Rows from block 2 of a small image diffusion model, named by matrix and row number. Rows with one number belong to one channel. Each number is 128 + 32 x the weight over its row's rms, rounded and kept within 0 to 255. All counts start at 0. After the name is the row's rms in percent of the matrix's.
After each channel's rows are labels from the 100 images, of 14976 (inputs lightly noised), where the channel reaches its highest value: "responds to" is what is common among them. Only what is clearly more common there than usual is listed. The data: retinal OCT scans (Kermany 2017).
# convs0: first 3x3 conv (model.enc.0.2.convs.0.weight, 96x96x3x3, each kernel summed), inputs 0-95
# convs1: second 3x3 conv (model.enc.0.2.convs.1.weight, 96x96x3x3, transposed, each kernel summed), outputs 0-95

convs0.25 063 [156 118 166 133  73 148 119  93  71  86 100 203 124 118 103 122 109  96 118 125 121 125  96 195 139 103 170 176  90 198  89 129 128 118 176 159 126 150 102 132 169 166 128 134 109 119 129 132  99 150 116 169 131 105 133 131  96 156 120  93 104 140  99 112 117 178 125 129 168 120 111 115 130 158 152 126  81 209  98 147 182 180 163 132 137 204 167 128 124 131  29 159 134 112 133 159]
convs1.25 107 [142 120 138 157 132 120 173 196 185 125 178 128 120 144  96 147 128 131 137 106 111 128 145  52 124  98 143 104 153  35 140 150  82 175 119 140  93  83 137 161 159  82  98 101 110 113  99  83 101 187 140 102 150 178 133  88 149  91 148  84 177 176 116 122 108  89 127 124 133 153  92 142 158 138 130 121 178  92  74 125  62 102 101 120 135 112 118 149 142 135 205 145 113 179 125 155]
responds to: finding: diabetic macular edema

convs0.76 098 [120 137 142 141  46 169 100 130  94 112 120 149 127 133 145  29 115 114 152 151 122 138 151 106 114 142 133  82  93 109  97 121 129 107  43 119  60  60 145 126 134 105 123 131 142  97  86 181 130 151 145 116   9 133 139 110 165  99 171 123 135 148 115 124 144  82 146 126 151 136 135 103 119 120 123 183 106 141 115  90 153  94  71 126 135 115 157 140 121  90 130 120 145  99 122  48]
convs1.76 096 [168 102 130 128 130  84 146  85  61 123 172 120 110  93 152 255 120 138 135 105 113 119 147 127 161 136 141 118 147 159 149 154  90 141 169 106 164 148 106 105 171 112 129 116 153 133 104  98 180  81 117 169 172 144 155 126 130 105 119 121 118  99 171 133 128  94  69 162 134 148 140 166 134 181 109 124 111 113  92 159  88 177 150 125 119 170 132 117  62 145 107 116 130 140 114 142]
responds to: finding: diabetic macular edema

convs0.56 069 [115 116 143 157 186 138 129 144  92 127 134 132  96  86 130  80 135  68 120 145 127 100 118  37 137 105 113 144 153 118 135 108 158 130 121 118 128 158 131 129  84 125 107 134 180 133 131 143 172 104 115  34 160  75 143 146 123 151 116 178 139 175 148 112 124 105 151 164 114 118 159 110  77 109 155  89 115  93 126 123 134  88 121 150 193 150 140 112 140 156 146 161  22 136  38 175]
convs1.56 117 [123 121 112  99 108 127 121 142 161 122  87 149 129 140 139 222  99  83  99 101 191 137 140 121  85 208 145 123 112 164  91 102 170 100  97 112 171 152 131 136  65  91 130 116  91 173 188 132 126 106 151 161 153 115 101 125 120 161 110 207 120 172 119 141 135 109 120 147 129 135 142 147 106  93 105 138 173 162 132 123 119 135  91 121 130 104 109 110 100 110 111 148 255  94 156 120]
responds to: finding: choroidal neovascularization

convs0.81 069 [133 111 122 101 164  85 145 125 112  99 126 114 108 161 133 140 194  92 134 154 121 206 128 184 150 170 107 119 148 193 117 205 208 136 104 175 160 105 104 148 130 175 115 124 151  94 176 124 134  74 178  89 121 158 181 144 130 123 156  93 124 129 190 134 185 135 161 109 134 124  95 103 120 113 142 147 148  58 100  89 124  75 132 172  89 100 116 133 143  81 132 156 118 135 157 140]
convs1.81 089 [147 115 133 196 119 122 109 155  92 141 174 137 150 144 181 124 104 195 179  20 119 143 111 206 117 129 101 139 157 116 138 106 154 168 127 128 144 169 128 126 166 122 119 108 137 157  59 145 130  90 121 159 128 134 142 115 138  98 146 166 129  68 100 109 162 100 130 143 142 108  93  68 164 112 104 169 115 158  90 133  75 152 121 112  83 167 131 125 107  55 152 165  92  82 111  94]
responds to: finding: diabetic macular edema

convs0.6 068 [127 152 150 115 185 110 140 115 182 135 166  45 109 201 124 136 164 173 194 181 118 176 122 137 115 134 118 160  59 134 180 154 177 122 146 122 110  76 110  97 129 141 147 174 164 188 158 143 115 138 123 160 101 134 106 111 108 131 104 141 163 121 116 143  80 210 147 141 130 129 146 119 193 127 112 107 123 160 149 175 150  90 109 173 103 163 131 129 147 109 185 101 139 101 142 166]
convs1.6 106 [ 77 131 138 102 152  99 111 134  89  95 212 113 167 113  97 207 124 144 144  69  94 111  85 143  91 146 158 110 164 222 104 150 123 112  77 131 103 186 124 137  63 144 146 143 143 118 101 141 129 121 123 119 148  83  96 144 154 164 102  61 131 102 158 108 133 120 103 123 105 103  96  72  75 125 161  87 119 138  81 117 119  93 141  75 157  93 124 131 131 137 111 107 129 109  70  89]
responds to: finding: choroidal neovascularization; finding: diabetic macular edema

convs0.86 042 [114  65 160 137 139 113 143 121  79  93 137 123 163  97 115 124  74 185 110 136 159 121  59 129 127 187  81 121 161 146 117 188 159 110 126 114 170 157 134 111 111 121 134  61  54 116 151 163 121  80 148  97 163  98 103 109 126 119 187 143 138 158 156  96 114 156 134  69 170  96 130 136 126 211 176 102 161  97 104 160 134  86 127 109 167 124 106 135 140 142 150 120  96  68 120 176]
convs1.86 099 [188 113 115 140 168 137 126 171 118 135 172 122 176 102 103 255 135  97 159  51 177 199 128 157 109 106  98 124  88 166  89  62  96 162  94 137 110  91 134 122 113 116 130 123 132 147 116 111 160 147 137 106 124 146 118 123 106 150 124 117 124 161 134 128 137 162 133 153 111 131 140  97 117 101  98 112 177 135 125 145 152 170  93 108 123  71 143 187 119  74 122 189 172 131 136  92]
responds to: finding: diabetic macular edema

convs0.58 074 [ 80 124  95  87  75 156  81 140 124 136 130 158 145 122 125  87 150 129 114 172 154 116 159  71   0 137  78 131 174 103 117 116 127 157 116 155 109 125 122 134 133 110 113  87 136 101 130 145 131  87 127 126 104 152 143 133 127 106 186 165 142 122 104  62 128 154 107 109 106 137 165  59 140 107  92 144 106  44 144 135 129 136 141 122 121 116  76 144  92  57 163  97 145 106 140 153]
convs1.58 092 [ 87 129 119 109 172 165 104 158 145 153  46 131  49 114 121 161  89 116 142 211  77 116 128 157 102 114 120  95 111 196  63  62  94 129 117 118 161 114 118 127 153 107 148 112 107 133 141 133 129 193 132 155 137 102 140 121 102 141 107 163 142 136 163 117 110 116 183  78  95 126 147 125 132 108  75 127 164 127 141 118 151 102 179 113 126  95 171 100 106 192  58 169 150 100 101 135]
responds to: finding: choroidal neovascularization

convs0.34 059 [156  88 133 133 138 144  90 110 111 129 128 159 177 159 127 154 161 154 166 115 158 154 136 166 139 110 107  95 147 141 110 103 124 185 111  60 120 147 141 136 146 125 179 135 137 151 126  90 124 194 126 178 110 107 144 162 167 117 101  47  96  81  75 125  77 141 121 134 139 141  58 129 123 113 128 140 117 126 166  86 172  63 171 116 241 105 107  97 102 155  88 148 129 148 172 143]
convs1.34 092 [176 164 159 174 129 117 142 144  78 193 167 132 154 109 122  68 151 157  96 170 138 104 142 157 126 136 133 143  76  77 131 108 111 143 164 136 137 150  98  82 212 128  53 135 120 126 146 113 155 125 120  83 147 219 184 135 101 168 126 173  79 158 173 105 115 118 186 165 120 137 127 128 140 153  62 140 173 125 154 130 134 132 149 113 126 161 125 125 116 139 176 151  87 117  83 152]
responds to: finding: diabetic macular edema

convs0.95 043 [133 120 213 205 167 140 194 183 140  98 158 135 124 149 144 126 136  94 193 161 148  97  87 161 157 133  92 112  56 127  76 171 102 119 103 140 104 173 148 126 110 120 126 130 155 124 122 117 133 117 169 140 117 160 109 132 108 113 122 133 177  96 196 128 191 112 162 147 109 138 128 189 105 152 108 177  79 121 158 190 153 108 161  90  76 132 143 123 160 132 132 132 105 154 105 172]
convs1.95 087 [139 118 154 136 145 107 124  70  84 170 138 136 167  59 139 156 122 124  91 140 162 152  89 206  80 122  90 129 210 161 172  64 152 171 143 155  65 122 123 106 178 147 179 123 124 150 155 168 124 125 152 100 157 187 140 172 117 176 111 177 126 155 106 134 125 146 153 144 105  78 159 132 152 137 172 120 110 179 135 152 177 149  89 124 126 101 144 153 104 155 159 113  93 132 133  81]
responds to: finding: diabetic macular edema

convs0.19 103 [162 117 128 119  92 175 120 115 133 105 154 155 105 115 132 115  49  73 186 172  80 101 103 124  77 128 138 134 118  76 144 147 118  90  81 136  60 161  97 118 127 118  83 107 127  93 108 112 129 109 147 158 124 139  45 160 113 106 142 135  84  99 111  40 118  61  96 103  74 128 119 126 137  94  98 183 151  72 136  87 118  96  94  72 168 145  95 143 129 114 138 136 110 113 110 131]
convs1.19 124 [149 132 144 128 117 125 152 156 175 189 203 127 112 138 124  91  72  85 105  49 119 138 133 175 146 162  94  92 144 133 119 115 146 238 150 157 138  93 105 105 118 140 122  80 131 122 116 116 105  99 132 102 119  98 179 142 151 154  90 144 125 175 132 139 118 219 197 130 119 111  62  93 122 176 136 130 156 130 155 118 119 165 180 151 130 165 120 176 111 149 118 151 143 104 113 138]
responds to: finding: normal

convs0.37 081 [159 135 163 131 140 130 140 179 133 139 137  98 114 201 140  41 210  96 124 114 139 168 124 121 105 198 124 109 149 112 100 141 150 145 144 119  68 136 113 173 129 167  91 164 160 147 122 102 150 195 167  94 149 132 115 129 121 107 138 124 168 152 143 109 122 199 126 131 177 152 140 174 120 130 118 140 167 135 144 149 181  61 141  96 121  53 126 145 128 104  90 136  70 171 161 100]
convs1.37 094 [110 139 172 115 143 126 149 133 111 123 175 106  60  90 153 169  70 171 146  98  71 133 127 131 133  48 118 162 131  96 121  52 137 138 127  64 185 188 166  72 140 125 131 100 138  96 106 150 144 141 133 130 159 112 186 143 112 147 159 144 130 158 102 101 149 130  96 148 114 102  90 102 137 134 146 112  77 151 139 111 154 183 181 131 100 197 136 140 133 157 180  71 171 150 122  99]
responds to: finding: choroidal neovascularization

convs0.30 054 [122 136 146 103 122 176 114 151 171 122 113 100 140 153 142 204 170 116 155 117 153 156 111 146 138  78 171 118 143 112 148  80 130 121 110 111  79 128 145 112 139 143 120 126 121 128 121  69 139 217 147 203 119 155 114 134 148 146  70 108 198 103  82 128 159 123 141 136 136 124 132 154 109 135 132 131 117 133 134 174 151  98 175 135 251 121 149  99 165 161  62 144 189 122 161 132]
convs1.30 094 [140 125 147 145 101 126 114 137  12 183 153 168 150 100  80  90 108 109 137 191 110 136 139  95 129 130 110 125 131  95 130  78 116 155 165 156 105 110  88 140 144 120 110 178 135 125 125 140 113 130 114  58 124 157 142 153  92 177 100 112 145 119 132 117  87  89 132 132  73 146  93 103 119 165 105 136 186 155 143 130 156  82 117 169 159  78 108 162 141 138 192  75  71 154  53 113]
responds to: finding: choroidal neovascularization; finding: diabetic macular edema

convs0.73 075 [138 168 131 121 116 151  79  69  99 133 134  66  77 104 134 127 119  57 153 109 105 153  90 219 106 100 106 151  69 197 171 110 107 127 106 112 120  80 119 122 113 126 154 174 100 129 179 120 118 128 142 135  80  82 154  82 142 127 126 103 120  86  96 140 101 134 130 115 146 120 127  87  77 122  97 126 153 117  94  46 136 126 142 178 163  72 114 109 137  82  55 152 113 127 135 127]
convs1.73 075 [ 84 120 121 134 148 119 154 106 171 103 166 172  95 140 123  99 185 177 140 181 124 112 121  48 125 177  85 174 136  15  95 122 116  99 154 141 123 149 115 132 101 109 161 161 142 163 142  55 161 132 122 113 149 123 156 108  87 131 146 150 121 172 112 106 134 110 100 148 147 126  52 119 114 203 115 132  70 118 144 142 111 174  91 113 103 126 144 125 111 124 187 169 147 127 165 115]
responds to: finding: diabetic macular edema

convs0.82 086 [ 61 104 110 133 140 179 126 134  79 113 102 130 149 171 112 144 128 112 140  66 140 107 171 157 114 128 123 123  93 131 142 105 133 139 141 117  97 154  92 163 125 117 126 120 133  73  90  92 139  95 137 151 140 108 131 109  78  99 140 104  64 125 122  29 126 117  55  70  67 144 131 143 152  92  82 158  76 145  50 135 134  87  86 146 138 156  49  98 120 112 143 123  77 107 136 108]
convs1.82 084 [105 104 160 131  72 100 134 145 107 164 184 132  87 107 152 104  98 199 102  69  96 121 106  99 109 147 151  89 123  90  61 119  91 159 153  99 117 130  78 149 133 113 147 116 106 124  60  83 121 130 112 112  98 149 194 154 143 153 150 168 119 168 104 141 124 124 145  73 180 122 119  96 176 174 105 117 141  94 151 132 109 164 199  62 157 151 114  80 106 150  87 106  76 135 110 110]
responds to: finding: choroidal neovascularization

convs0.1 132 [115 164 153 151 200  91 152 161 160 136 130 114  40 128  98 115 126  48  56  21  73 163 135 131 154 122 139 142  64 132 100 129 134 131  99 120  94  99  95 135  98 134 143 173 209 178 163 144 129 113 122 115  98 106 172 118 111 150  79 138 205 127 120 120 148 151 124 135 134 124 163 110 113 136 121 139 144 141 116 101 160 132 114 147 124 115 118  74 169  97 137 113 102 129 126 145]
convs1.1 111 [220 114 135 141 146 126 158 169 129 124 171 141 118  87  82 193 152  16 103 111 119 131  95  70 104 138 163 151 207 139 104 134 151 130 160 151 170 186 178 103 139 122 111 138 127 107  76 146 139 114 129  96 144 133 158 125 114 124 110 124 116  63 184 129 132  70  95 105 108 119 140 159  83 122 132 127  75 133  66 159 131 158 130  90  99 130 131  98 137 107 166 116 106 131 146 137]
responds to: finding: drusen

convs0.79 075 [ 66 105 142 125 148 114 131  81  71 118  92  96 104 157  84  90 213 168 161 117 123 148 162 190 122 168 153 192 103 191 178 176 143 138 144 116 166  87 124 161 114 120 121 144 131 188 153 120 164 116 158 114 107 101 103 118 167  97 102  98 204 103 164 180 147 124 163 155 147 157 133 158 163 136 168 131 148 151 135 109 127 166 107 162 150  99 118 143 158 107 118 151 100 159 134 186]
convs1.79 097 [231 139 150 160 161 126 106 120 103 113 158 138 139 167 153 122  80 174 161 124 121 118 116 122 121 105 124 135 173 113 125  43 186 165 129 137 166 108 148 113 165 127 155 170  86  81 205 105 100  95 109 142 106 142 101 135 116 130 135 155 103 101 116 137 119 107 130 137 156 102  92  56 115 137  74 128  82 131  59 102 112  82 166 103  95 171  90  89 142  84 154 116 111 142 181 110]
responds to: finding: choroidal neovascularization

convs0.17 096 [135 113 127  85 167 120 160 174 149 137 145 174 154 143  23 126 142 179 121 119 155 151 143 108 115 151  98 120 103 107 132 105 108 201  95  98 130 139 146 160 150 161 111 159 162 158 151  93 141 150 165 135 145 156 177 194 155 155 160 150 137 127 100  69 127 142 126  36 109  60 126 164  87 149  94 113 115 133 134 106 102 105 126 118 113 103  50  98  82 121  91 108  98 120  92  95]
convs1.17 133 [ 97 148 121 128 113  79 147 103 120 180 123 123 116  70 156  74 131 129 129 111  82  39 116 120 107 126 153 144 125 140 123 134 101   0 122 131 169 151 143 122 167  96 122 117 159 174 104 181 130 123 109 120 128 128 115  98 126 110 137  93 158 132 163 153 136 100 117 121 147 156 128 140 165 136 142 108 145 135 158 145 122 132 138 124 127 142 166 142 153 130 156 125 120 126 143 122]
responds to: finding: diabetic macular edema

convs0.3 082 [137 143 213 180 128 140 122 196 106 129 147 124 125 122 117  77 120  24 171 124  76 150 140 176 141 157 162 108  84 123  77 168 173 118 117  81  95 125  86 147 107 115 130 139 136 183 127 147 149 128 129 112 132 136 123 137 142  92  85 153 133 146 103 125 136 160 153 130 154 196 122 176 131  91 151 127 123 196 166 131 188 140 174 108 145 127 118 165 153 117 143 122  98 191 119 186]
convs1.3 086 [118 120 119  97 130 122 134 118 125  80  46 162 146 128 255 134 159 181 164 150 106 109 113  47 127  86  84 164 151 180 119 132 133 140  97 139  92 165 184 116 138 145 154 104 143 132 147  98 162 133 146 174 110 160 126 138 144 158 106 135 123  88 155 124 133  84 113 158 108  95 134 154  81 193 124 104 102 137  88 101 114 142 144 103 136 113 167  84 116 160 180  91 129 139  85 109]
responds to: finding: choroidal neovascularization

convs0.7 069 [157 168 208 155 191 164  85 122 142 136 109 142 172 233 101  93 186 190 184 135 143 178 104 143 170 138 130 129 108 133 156  97 129 168 103  69  67 124  95 128 126 132 178 141 169 153 138 124 150 125 140 134 170 123 164 138 145 127 103  74 122 128  89 149 127 162 134 124 139 196 144 174 175 172 154 171 137  95 131 152 120 110 143 111 113 138 156 148 156 169 119 119 140 116 139 146]
convs1.7 101 [129 142 154 140 132  97 139 160  97 109 142  78 173  53 195 155 105 175 109  99  53  88 122 123 106 149 166 120 147 144 167 143 126 130 208 126 182 172 126  91 162 180  95 126 113 119 123 137 167  80 125  95  90 141  99 130 149 105 151 100 141 110 152  99 110 164 105 146 105  72 144 106  96 124 133  81 129 171  86 111  76 162 160 164 122  70 175 105  86 107 139  92 170 134 134  99]
responds to: finding: diabetic macular edema

convs0.87 042 [111 118 162 118 120 152 150 138 161 155 127 160 110 197 164 130 204 144 221 183 146 164  54 136 193 119 115 136  81 120 115 117 152 140 102 129 151 116 142 162 128 149 138 122 159  97 144 148 155  53  94 142 147  89 102 138 105 125 130  80 152 147 150 166 150 164 164 146  85  85 129 102 162 135  86 151  88 151 135 102 142 133 133 131  72 137 188 144 121 170 143 204  84 117 133 131]
convs1.87 090 [153 165 140 126 112 112 132 136 163 202 144 108 106  75  49 150  73 131  83 101  67  88 135  79  84 158 112 120 175 174 111 181 148 172 143 125 142 176  87  80 177 106 122 128  97 148 116 123 156  84 125  33 130 143 175 135 120  91 135 138 149 155 106 131 109 133 116 134 151 115 138  80  73 150 123 116 163 115  90 103  79 154 128 153 112 100 128 155 158 114 122  89 165 119 128 180]
responds to: finding: choroidal neovascularization

convs0.93 049 [127  72  96 131 135 144  32 115  87  88 105  97 141 152 110 129  95 183 110 159 121 107 157 120 146 162 218 147 155 118 156 126 156 151 134 101 118 141 131 148 136 178 121 103 160 132 122 133 108 114 136 148 135 108 133 124  83 105 188  92  86 129  79 145 153 131 135 104 127  81  70 150 151 144 136  58  68 123 156  91  98 112 131 120 110 143 151 135 160 129  74 113 146  31 185 164]
convs1.93 132 [154 120 119 162 118 136 153 160 129 155 197 154 111  50  50 154  90 124 148  57 139 147 115 113 171 154 135 131  57 100  58 130  90 161 132 156 130  82 181 155 133 132 147 141 109 146 155 146 147 109 143  90  90  86  97 123 122  85 127 112 165 148 157 105 108 141 123  99 121 114  93  95 129 143 124 141 225 110 108 137 114  51 136 130 138 123 133 160 108  80 162 162 142 172 106 163]
responds to: finding: diabetic macular edema

convs0.29 068 [119 207 105  92  82 191 135  98 209 120 119 152 145 132 156 133  91 107 157 104 143 114 137 132 139 169  71  77 122 145 129 163 124 115  89 165 121  64 105 124 123 141 139 157  76 143 113 136 124  99 104 149 111 126 103 126 120 113 137 115 163 121 167 128  87 119  85 129 140 109 178 201  98 134 123 150  71  54 153 146 124 118 128 113 109 136 102 148  80 149 247 113 114 115 139 102]
convs1.29 097 [182 113 132 123 137 100 114 169 142 148 153 159 108 116  63  62 147 178 139  99  99 167 131  97 154  40 132 106 144 166  64  80 130 153 114 129 122  91 132 129 157 123 150 107 135 143 159 140 149 181 168 108 139 163  72 150 104 101 113 120 150 113 117 123 125 127 179  99 159 155 147  96 195 158  77 119 163 131  86 106  39 131  93 144  90 129 174 113 152 117 104 105 105 103 195 109]
responds to: finding: diabetic macular edema

convs0.71 088 [141 121 120 135 160 126 107 149 157 138 146 134 115 103 162 110 143   3 128 153  86  87  68 137  81 109  76 124 107 122 119 111  95 132 153 126 122 112  31 135 125 131 100 145 165 116  82 129  99 132 107 115 127 102 110 117 116 124 114  83 151  98  64  83 119 108 122  73 128 132 132 160 111  75 147 153 193 117 171  63  67 133 135 152 163 157  86  82 100 102  93 105 135 111 100 133]
convs1.71 082 [ 89 114 116 111 126 117 126 142 115 155 163 122  92 121 156 215 132 195 133  65 146 118 104 172 199 140 111 168 136  90  97  90 154 105 128 124 124 162 116 124  98 118 116 124 155 170 171 131 148 110 148 143 136 159 136 107 161  87 120 145 120 113 144 140 137 222 155 151 164 113 182 196  87 104 171 119 149 116  90 153 146 140  92  85 118 185 164  84 128 137 174 206 146  89 109 142]
responds to: finding: diabetic macular edema

convs0.22 075 [128  51  79  86 102 114 113  61 133 111 100 130 150 157 127  87 202 157 161 123  96 173 159  82 159 167 120 177 185 111 172 151 109 134 170 145  89 177 109 114 143 115  85 108 104  67  71 124 100  87 121 156 152 150  95 113 114 129  97 115 174 149 136 142 156 193 139 132 154 125 139 123  69 143 140  88 103 124 155 142 111 112 187  61 129 121 152 157 150 136 155 107 137 139 155  89]
convs1.22 096 [138 133 136 179 147 151 146 185 112 127 143 129 123  94  89  97  85 149 109 178 114 143 132 140 101 125 134 110  89 139  64  86 153 164 137 122 143  59 123 137 140 118 113 121  97 158  64 173 115 100 135  86 124 154 102 140 163  86 139 156 135 117 129 107 113 190 196 115  44 125 225 121 188 111 161 133 157 205  72 135 171 128 119 163 106 170  90 144 127 139 133 122 118 124 132 150]
responds to: finding: diabetic macular edema

convs0.23 130 [ 69 105 100 106  95  87 121  98  85 111  46  57 144 120  38 126  72  96 159  85 143  84 142 131  95  84 103  88  94 104 106 104 139 142 123  97  87 134  73  84 123  95 130 128  94 108 125  95 153 133 118  73 111 158 162 121 143 157 124 134 145 132  88  49 121 158 114  47 133  79 135 107  66 132 116 151  93 110  93 122 123 133 133 130 127 142 137 136 114 116  96 113  80 123 126 124]
convs1.23 098 [145 184 146 143 147  95 153 138 151 182 140  87 139 146 120 112 181 172 138 221 145  97 126 149 120 116  89 149  89 130 106 150  99   0 108 145 129 113 144 123 161 141 124 114 158 111 125 127 128  56 106 111 144 151 101 135 101 121 121  82 156 139 168 114 144  71 169  85 113 138 145 167 131 143 145 108 127 116  88  87 112 103  97  87 137 159  78 144 157  95 157  91  84 133 108 141]
responds to: finding: normal

convs0.69 084 [ 29 121  88 117  10 142 132 158 131 119 105 131 143 129 135 100 141 120 117 148 101 193 108 111  83 121  63 140 107 131 135 165 115 133  84 165  81 122 159 167 146 114  89 121  96 134 110 135 112  89 109 149  76 117 119 131 105 106 155  95  87  75  93 130 123  85  87 104 116 129 141  86  71  78 112 105 157  93 121  82  79 195 133 147 146 119  85 105 127 128 103  90 111 123 123 124]
convs1.69 072 [ 88  99 172 145  92 129 135 111 151 196 131 151  70 114 139  76  97 154 153  68 106 149 123 170 118  92  78 106 140  81  57  51 138 124 123 143 168 160 113 113 168  84 133 133 138 103  92  88  95 123 154 126 138 144  70 123 109 159  87 142 127 141 131 154 154 166 171 123 137 173 125 124 176 177 165 119 134  87 165 119 148 161 120 123 112 158  64 120 164  79 126 181  90  95  91 155]
responds to: finding: choroidal neovascularization

convs0.74 078 [ 73 150 160 138 193 103 119 130 124 134 117 129 100 155  91  58 188 115  99 143 123 135 147 118 130  52 109 155  82  33 136 125 111 111 173 141 101  72  77 186 122 125 115 136 133 112 144 132 129  84 133 117 114 123 157 103 159 117 134 142 153 135  97 144 151 207 150 119 136 168 103 144 144 112 102 115 156  82  70  99 127  94 122  30 122  96 176 114 151  84 133 130 144 117 128  92]
convs1.74 074 [140 123 138 122 117 127 134 136 115 137 123 117 168  72 144 183 107 198 147 115 108 155 116 186 119 187 127 149 115 153 120 149 117 136  42 119 161 178 184  89 148 107 167  86 157 131 122 208 136 126 101 172 151  83 125 116 177 102 159 131 131  17 133 107 127 140 127 147 121  87 140 111 166 114 159 104 135 143 103 143 111 149 153 117 109 112 153  76 156  77 131  71  96 142 176 169]
responds to: finding: choroidal neovascularization

convs0.2 110 [130 102 102  72 114 159 127 124 125 117 120 130 160 182 122 152  75 196 159  71 166 141 189 120 123 142 152 181 127 138 152 113 142 125 124 131  89  70  74 112 112  74 127 101 123 173 170 146 116 135 124 120 156 138 114 103  67  70  85 122  63 121  79  64 101 125  81 106 123  92  97 118 101 168  75 123 118 156 142 125  95  97 106 124  95 143 166 104  88 127 117  95  99 111  50 155]
convs1.2 089 [145 157 130 122  97  80  94  98  85 117  89  77 137 163  90 120 135 120 143 122  92 104  73 154  90 116  91  46 137 136 126 148 101 178 193 139 129 155  90 100 112 171  98 145 129  82  59  93 111 173 118  84 150 161 117 122 173 186 177 115 116 177 147 102 124 111 133  97 103 110 159 127 124 156 165  96 110 144 102 122 105 195 186  97 145 133  94 194 154 125 127 181 106 134 120 133]
responds to: finding: diabetic macular edema

convs0.57 077 [138  91 122 128 162 176 114 201 110 115 146 144 125  74 132  37  81  82 128 138 113  98  78 122 102 123 109 126 116 104  84 170  72 130  97 109  86 130 132  82 133 172 137 102 189  99 190 133 163 114 149 100 126 166 200  82 121 130  90 141 132 123 152 111  96 175 166 161 151 129 157 120 151 114 145 142  59  51 155 136 141 113 153  76 147 114 122 152 152 112 116 139 108 162 152 104]
convs1.57 106 [141 109 128 144  87 170 158 145 116 130 123 168  94  69 178 129 174  36 108 167 160 107 148 171 131  80  98 194 124 166 145  91 114 149 118 152 144 137 194 132  70 122 120 161 111 135 138 166 141 121 136 140 127 127 159 138  85  85 123 155 117 114 132 115 139 160 101  48  59 139 110  82 145 103  70 135 163 140 169 114 149 158 129 106 136  60  92 130 100  77 134 128 124 113  83  92]
responds to: finding: diabetic macular edema